Rows from block 2 of a small image flow-matching model, named by matrix and row number. Rows with one number belong to one neuron. Each number is 50 + 10 x the weight over its row's rms, rounded and kept within 0 to 99. All counts start at 0.
After each neuron's rows are labels from the 100 images, of 14976 (inputs lightly noised), where the neuron reaches its highest value: "strongest on" is what is common among them; "patch colour" is the nearest of a few named colours to the mean colour under the peak. Only what is clearly more common there than usual is listed. The data: telescope images of galaxies (Galaxy Zoo DECaLS). In brackets: how many of the 100.
# fc1: MLP up (model.blocks.2.mlp.fc1.weight, 1024x256), inputs 128-255
# fc2: MLP down (model.blocks.2.mlp.fc2.weight, 256x1024, transposed), outputs 128-255

fc1.169:35 57 73 48 60 44 43 31 44 65 32 45 53 45 48 43 58 61 58 78 49 36 51 59 39 69 53 31 59 48 50 47 63 46 60 64 57 47 44 46 60 44 47 45 49 45 43 48 40 60 43 58 51 41 35 50 47 36 44 52 44 54 49 41 35 49 51 43 44 60 39 37 55 62 64 33 55 35 27 51 41 51 55 48 47 41 36 56 32 29 44 46 37 38 47 62 55 66 69 45 43 65 67 56 52 27 57 66 48 35 49 55 47 44 54 59 68 42 38 57 39 54 44 44 47 49 41 49
fc2.169:51 56 49 53 47 44 47 38 76 59 47 66 47 36 76 36 34 52 21 60 39 46 38 62 47 39 63 45 55 71 45 39 50 52 49 51 59 45 49 56 44 54 50 49 70 48 46 46 51 45 51 41 37 41 58 29 32 48 42 51 52 56 53 48 59 38 42 65 16 70 43 56 50 71 63 41 50 29 50 42 49 64 71 66 44 60 33 41 51 40 43 47 44 43 61 69 46 49 50 49 50 47 52 46 68 33 61 44 47 54 48 44 56 51 48 51 51 44 49 47 48 48 38 54 46 68 38 60
strongest on: edge-on disk: yes (28)
patch colour: grey (45); brown (43)

fc1.407:60 56 71 67 78 66 46 52 72 50 55 52 53 65 39 67 56 38 51 50 50 44 41 49 30 46 44 54 51 38 53 49 55 33 49 49 58 43 40 44 55 43 44 62 55 59 49 57 49 49 45 52 47 48 61 38 53 52 68 44 44 44 57 47 18 35 36 27 41 62 53 43 67 59 68 55 54 50 58 35 67 47 61 52 52 48 44 31 50 66 56 55 43 52 42 57 56 63 72 51 46 41 55 46 50 49 54 59 44 54 48 45 44 63 53 67 46 55 61 56 45 60 50 47 48 45 35 51
fc2.407:53 53 45 55 51 31 57 58 46 64 63 53 30 56 46 25 59 54 61 49 48 63 45 43 49 56 45 51 49 53 33 58 38 70 40 44 62 52 62 47 48 52 54 59 71 51 40 55 52 40 58 56 62 54 33 50 48 60 45 45 43 56 52 62 47 33 54 52 51 39 45 56 47 62 58 49 27 42 52 52 47 68 39 46 41 74 40 63 45 46 29 50 41 52 40 46 57 45 51 35 55 83 41 56 56 53 49 45 34 54 47 58 44 48 36 57 53 48 59 52 36 56 54 40 45 45 57 47
strongest on: shape: featured or disk (62); edge-on disk: no (57); bar: no (31)
patch colour: brown (57)

fc1.484:41 62 57 57 54 56 52 56 60 42 49 48 45 53 45 44 60 44 64 51 46 51 54 56 40 68 40 64 37 49 38 46 47 46 44 56 56 65 56 50 54 41 45 53 52 45 60 38 46 48 42 40 58 47 64 44 48 55 42 40 60 49 48 52 34 35 53 36 41 41 45 60 61 38 51 51 41 46 40 36 52 33 68 42 43 41 71 48 52 34 48 56 50 55 42 62 46 36 50 58 76 46 35 41 44 59 45 47 51 58 57 64 67 45 58 58 52 54 65 46 68 55 52 41 69 54 40 45
fc2.484:45 54 56 46 50 40 57 68 49 52 43 52 50 42 65 43 44 44 61 50 51 44 58 44 49 45 68 25 32 51 48 33 53 62 59 59 40 28 32 35 69 44 44 49 48 57 48 71 43 61 35 55 42 58 47 35 48 52 42 45 64 45 50 53 43 59 46 49 50 42 42 54 31 63 29 42 54 57 70 64 51 62 41 73 44 48 47 49 45 49 59 40 58 57 46 64 35 63 46 58 53 33 57 49 44 66 44 56 55 34 46 28 57 56 53 48 52 56 36 55 47 52 55 48 43 55 47 42
strongest on: edge-on disk: yes (32)
patch colour: brown (54)

fc1.219:36 62 38 33 53 56 44 55 35 31 36 53 64 58 65 53 39 38 48 52 42 30 77 43 40 49 38 43 53 59 43 41 50 35 62 57 54 51 69 48 32 52 50 40 53 39 39 52 38 47 44 73 54 45 61 48 48 53 68 69 59 60 60 38 60 39 38 27 62 60 49 35 60 32 55 50 61 49 49 69 47 52 57 40 56 55 58 65 29 40 62 27 53 68 61 48 58 47 47 57 48 60 60 47 47 57 47 70 74 41 46 43 48 60 60 55 67 60 58 47 49 49 56 50 60 45 53 37
fc2.219:49 59 52 73 47 43 69 42 53 46 53 56 55 50 56 48 55 51 41 58 72 41 71 52 46 37 61 48 51 49 36 64 57 48 48 48 46 46 41 47 53 68 37 56 60 58 53 39 56 53 70 40 46 41 56 40 42 76 46 53 33 63 42 63 67 56 37 30 53 52 51 63 46 48 58 37 59 58 40 54 47 37 58 47 61 45 65 47 60 33 64 67 65 36 40 43 58 58 47 47 53 57 62 56 43 59 68 48 42 57 67 51 58 43 53 69 63 58 47 43 42 39 25 46 52 64 51 41
strongest on: edge-on disk: yes (39); roundness: cigar-shaped (37)
patch colour: brown (88)

fc1.629:68 34 54 49 34 49 55 32 39 58 52 61 47 39 59 29 42 38 54 58 47 52 38 29 43 49 44 64 55 43 65 50 68 48 57 66 49 37 66 38 34 41 45 37 40 52 41 52 71 36 28 53 63 47 54 59 53 56 56 56 56 62 63 61 42 32 43 33 59 46 65 46 58 33 59 66 58 47 53 35 70 46 52 58 40 31 68 33 40 54 31 46 50 50 51 37 65 41 45 42 42 52 61 50 48 46 48 45 35 62 53 39 53 42 53 40 72 45 54 55 58 53 54 72 37 39 48 42
fc2.629:34 50 36 57 44 55 33 60 51 72 49 46 45 49 69 53 40 50 48 33 30 46 56 45 47 48 47 27 51 55 41 51 51 40 59 55 53 28 60 47 52 48 39 44 38 56 57 36 55 55 29 50 43 57 41 70 43 38 48 58 47 57 45 55 49 44 58 46 40 58 42 37 46 25 48 58 41 56 69 55 42 59 68 51 63 61 38 40 59 63 61 51 35 55 36 53 36 31 44 59 37 48 70 58 46 40 60 52 56 51 44 53 37 57 45 49 49 49 41 42 62 43 43 91 49 71 53 53
strongest on: edge-on disk: no (50); spiral arms: yes (43)
patch colour: brown (81)

fc1.701:47 47 60 56 51 53 55 38 65 44 51 53 58 54 55 46 70 66 66 31 31 50 46 48 46 72 54 36 56 45 46 59 39 60 44 38 80 64 40 60 51 67 53 73 52 57 29 45 62 38 41 53 43 27 53 47 45 58 40 47 46 63 56 45 64 50 74 36 46 47 41 57 27 58 48 45 38 40 40 69 66 56 36 51 51 48 42 43 52 57 55 64 35 55 42 58 57 56 57 50 48 40 47 59 61 64 49 49 55 59 49 35 53 50 48 68 63 45 55 58 26 49 51 45 36 51 38 56
fc2.701:56 29 48 47 63 55 57 40 62 52 47 42 66 41 47 55 60 41 45 68 47 38 47 30 39 60 59 49 52 43 51 60 53 48 47 45 60 42 55 47 57 40 43 65 57 39 45 48 39 63 53 43 40 42 40 53 57 58 57 56 47 45 50 52 53 62 45 54 38 62 55 56 24 53 43 67 67 58 50 32 57 40 50 57 70 61 44 61 52 48 62 44 45 51 51 41 48 51 46 51 40 56 37 59 37 72 52 39 58 40 52 77 69 49 54 65 39 49 40 60 43 41 54 44 50 46 56 56
strongest on: edge-on disk: yes (30); roundness: cigar-shaped (25)
patch colour: brown (79)

fc1.609:72 42 57 44 64 50 28 46 61 57 65 50 60 45 54 48 37 39 52 50 47 63 44 43 41 58 54 63 49 68 42 51 62 67 25 26 61 39 40 45 47 51 67 45 50 63 54 47 68 64 48 54 59 53 45 44 49 47 30 41 58 48 61 43 34 52 55 48 48 61 54 52 54 45 49 45 71 42 65 68 45 43 38 55 52 60 58 65 67 45 51 63 49 57 68 69 45 65 49 53 36 51 49 39 25 39 61 34 40 50 59 46 42 44 33 44 76 58 73 65 52 62 55 51 54 51 44 49
fc2.609:62 58 40 55 54 54 53 53 46 40 37 58 38 33 49 53 37 59 42 40 51 46 59 54 52 27 62 36 53 47 59 56 36 50 66 64 36 56 77 34 48 48 67 59 42 45 54 58 56 51 69 53 48 31 73 60 63 28 66 54 45 53 54 77 55 53 61 48 55 19 50 55 54 31 60 54 37 48 49 49 53 45 60 41 52 58 52 54 57 47 52 27 50 47 46 35 40 46 58 58 52 46 64 70 55 55 34 44 48 68 42 50 40 55 44 52 57 48 49 62 68 48 52 51 50 45 67 50
strongest on: edge-on disk: no (62); shape: featured or disk (62); spiral arms: yes (43)
patch colour: brown (40)

fc1.669:36 22 24 21 33 37 56 48 69 68 77 45 66 51 45 65 60 55 57 58 47 52 61 48 54 48 49 41 45 62 49 55 54 43 52 50 56 41 49 44 51 55 53 41 40 34 51 54 47 47 41 49 46 37 71 54 48 49 54 49 49 55 47 65 70 56 66 48 33 30 20 30 25 40 40 38 44 51 46 61 52 43 71 51 54 62 47 38 57 55 59 45 37 45 62 51 55 52 49 51 67 43 44 24 59 54 67 43 65 51 41 56 63 65 52 39 44 50 48 45 55 47 51 62 56 60 50 50
fc2.669:75 47 41 54 63 51 54 44 53 43 49 60 49 53 56 42 62 64 58 53 51 46 48 49 55 43 60 65 71 41 42 44 40 49 54 51 63 49 51 52 61 45 57 62 54 35 40 60 36 56 43 59 50 46 42 52 48 66 67 60 44 47 41 29 71 41 63 41 46 44 47 55 50 50 48 46 39 64 37 62 60 47 47 22 80 40 43 41 47 58 47 63 33 67 41 52 51 47 42 75 45 61 67 45 39 54 37 45 54 42 33 37 61 60 58 44 32 51 44 40 41 53 51 54 40 47 43 56
strongest on: shape: featured or disk (76); edge-on disk: no (71); spiral arms: yes (59)
patch colour: brown (79)

fc1.589:39 68 48 60 33 31 47 58 62 34 48 68 39 51 56 46 57 74 47 61 65 30 65 37 52 61 54 41 45 45 51 53 54 50 61 41 50 38 55 47 64 53 56 48 53 45 46 57 58 28 54 59 71 46 63 55 46 47 51 32 45 59 47 36 57 49 48 50 41 52 49 58 39 63 44 61 50 52 58 47 62 50 51 62 52 58 65 60 37 30 39 40 35 56 53 71 44 41 42 42 59 54 54 53 38 37 36 53 62 49 74 29 49 54 43 52 31 49 61 59 42 51 45 53 57 42 56 39
fc2.589:48 54 66 76 41 51 51 49 43 47 46 62 42 60 47 55 43 53 58 49 51 50 62 58 63 38 37 54 32 20 46 59 56 61 39 48 46 40 69 37 48 53 48 42 46 54 54 59 60 33 47 50 53 49 43 55 60 47 49 48 63 45 54 66 47 58 60 56 30 51 59 37 48 60 46 65 60 54 33 54 50 56 57 67 43 42 41 45 57 57 38 46 41 43 49 40 66 42 39 37 38 60 47 38 48 34 65 43 75 49 56 65 62 68 54 37 41 68 57 66 44 42 43 51 50 41 49 31
strongest on: edge-on disk: no (50); spiral arms: yes (40)
patch colour: brown (42)

fc1.62:47 47 46 54 53 82 41 40 46 51 53 48 49 68 65 62 39 43 54 61 48 56 63 38 74 38 47 59 49 62 55 52 59 64 46 50 48 52 44 46 68 67 44 35 58 58 59 55 43 43 48 57 39 57 21 63 71 30 43 27 43 49 38 51 55 49 63 74 47 39 53 59 47 62 49 53 58 49 40 55 60 65 41 61 50 63 56 29 46 37 58 52 50 42 51 31 50 58 55 56 46 56 38 65 51 50 49 42 54 58 37 56 33 62 50 55 42 45 46 44 64 58 45 62 42 50 53 39
fc2.62:31 46 61 57 47 60 33 46 34 69 58 55 37 35 44 57 43 60 44 53 48 63 47 53 52 32 50 33 58 56 57 41 51 62 56 40 49 58 48 45 47 63 57 48 63 54 41 58 51 20 67 51 61 62 45 57 53 42 49 35 27 41 33 50 48 49 42 59 51 37 40 46 54 46 44 48 55 50 52 37 41 55 63 33 50 53 46 37 58 22 40 50 58 40 42 48 53 46 47 43 30 67 58 53 39 64 43 64 40 28 43 55 57 44 53 29 53 66 50 30 49 53 44 54 46 61 49 54
strongest on: edge-on disk: no (57); spiral arms: yes (51); bulge size: small (27)
patch colour: grey (100)

fc1.146:56 56 63 44 52 70 54 44 47 42 43 48 52 48 45 48 56 82 64 50 68 48 48 48 30 60 54 63 47 52 48 49 69 42 53 41 49 47 46 41 50 47 40 49 44 50 41 34 57 45 51 32 57 55 49 49 50 42 60 51 50 51 59 41 51 39 33 36 30 57 52 51 57 64 44 66 29 43 39 72 47 46 68 30 44 40 44 39 24 46 63 50 47 42 50 49 46 48 45 43 50 42 56 49 65 50 51 49 40 64 59 60 61 44 50 43 33 32 39 61 45 60 58 64 55 42 54 39
fc2.146:50 49 56 47 57 49 43 42 46 55 64 48 44 42 65 46 51 48 45 54 53 46 42 46 58 51 65 42 50 36 45 58 59 73 58 63 59 50 59 50 34 48 39 47 49 56 52 52 53 57 50 34 56 47 49 24 42 50 31 51 58 49 80 66 33 49 43 40 65 60 43 68 58 45 39 52 43 42 57 48 56 55 34 51 44 42 62 44 43 40 54 55 28 58 66 60 60 51 36 55 54 61 31 40 68 25 69 52 55 67 56 62 48 41 52 62 58 58 58 30 45 45 56 53 71 59 65 56
strongest on: edge-on disk: yes (35)
patch colour: brown (61); grey (35)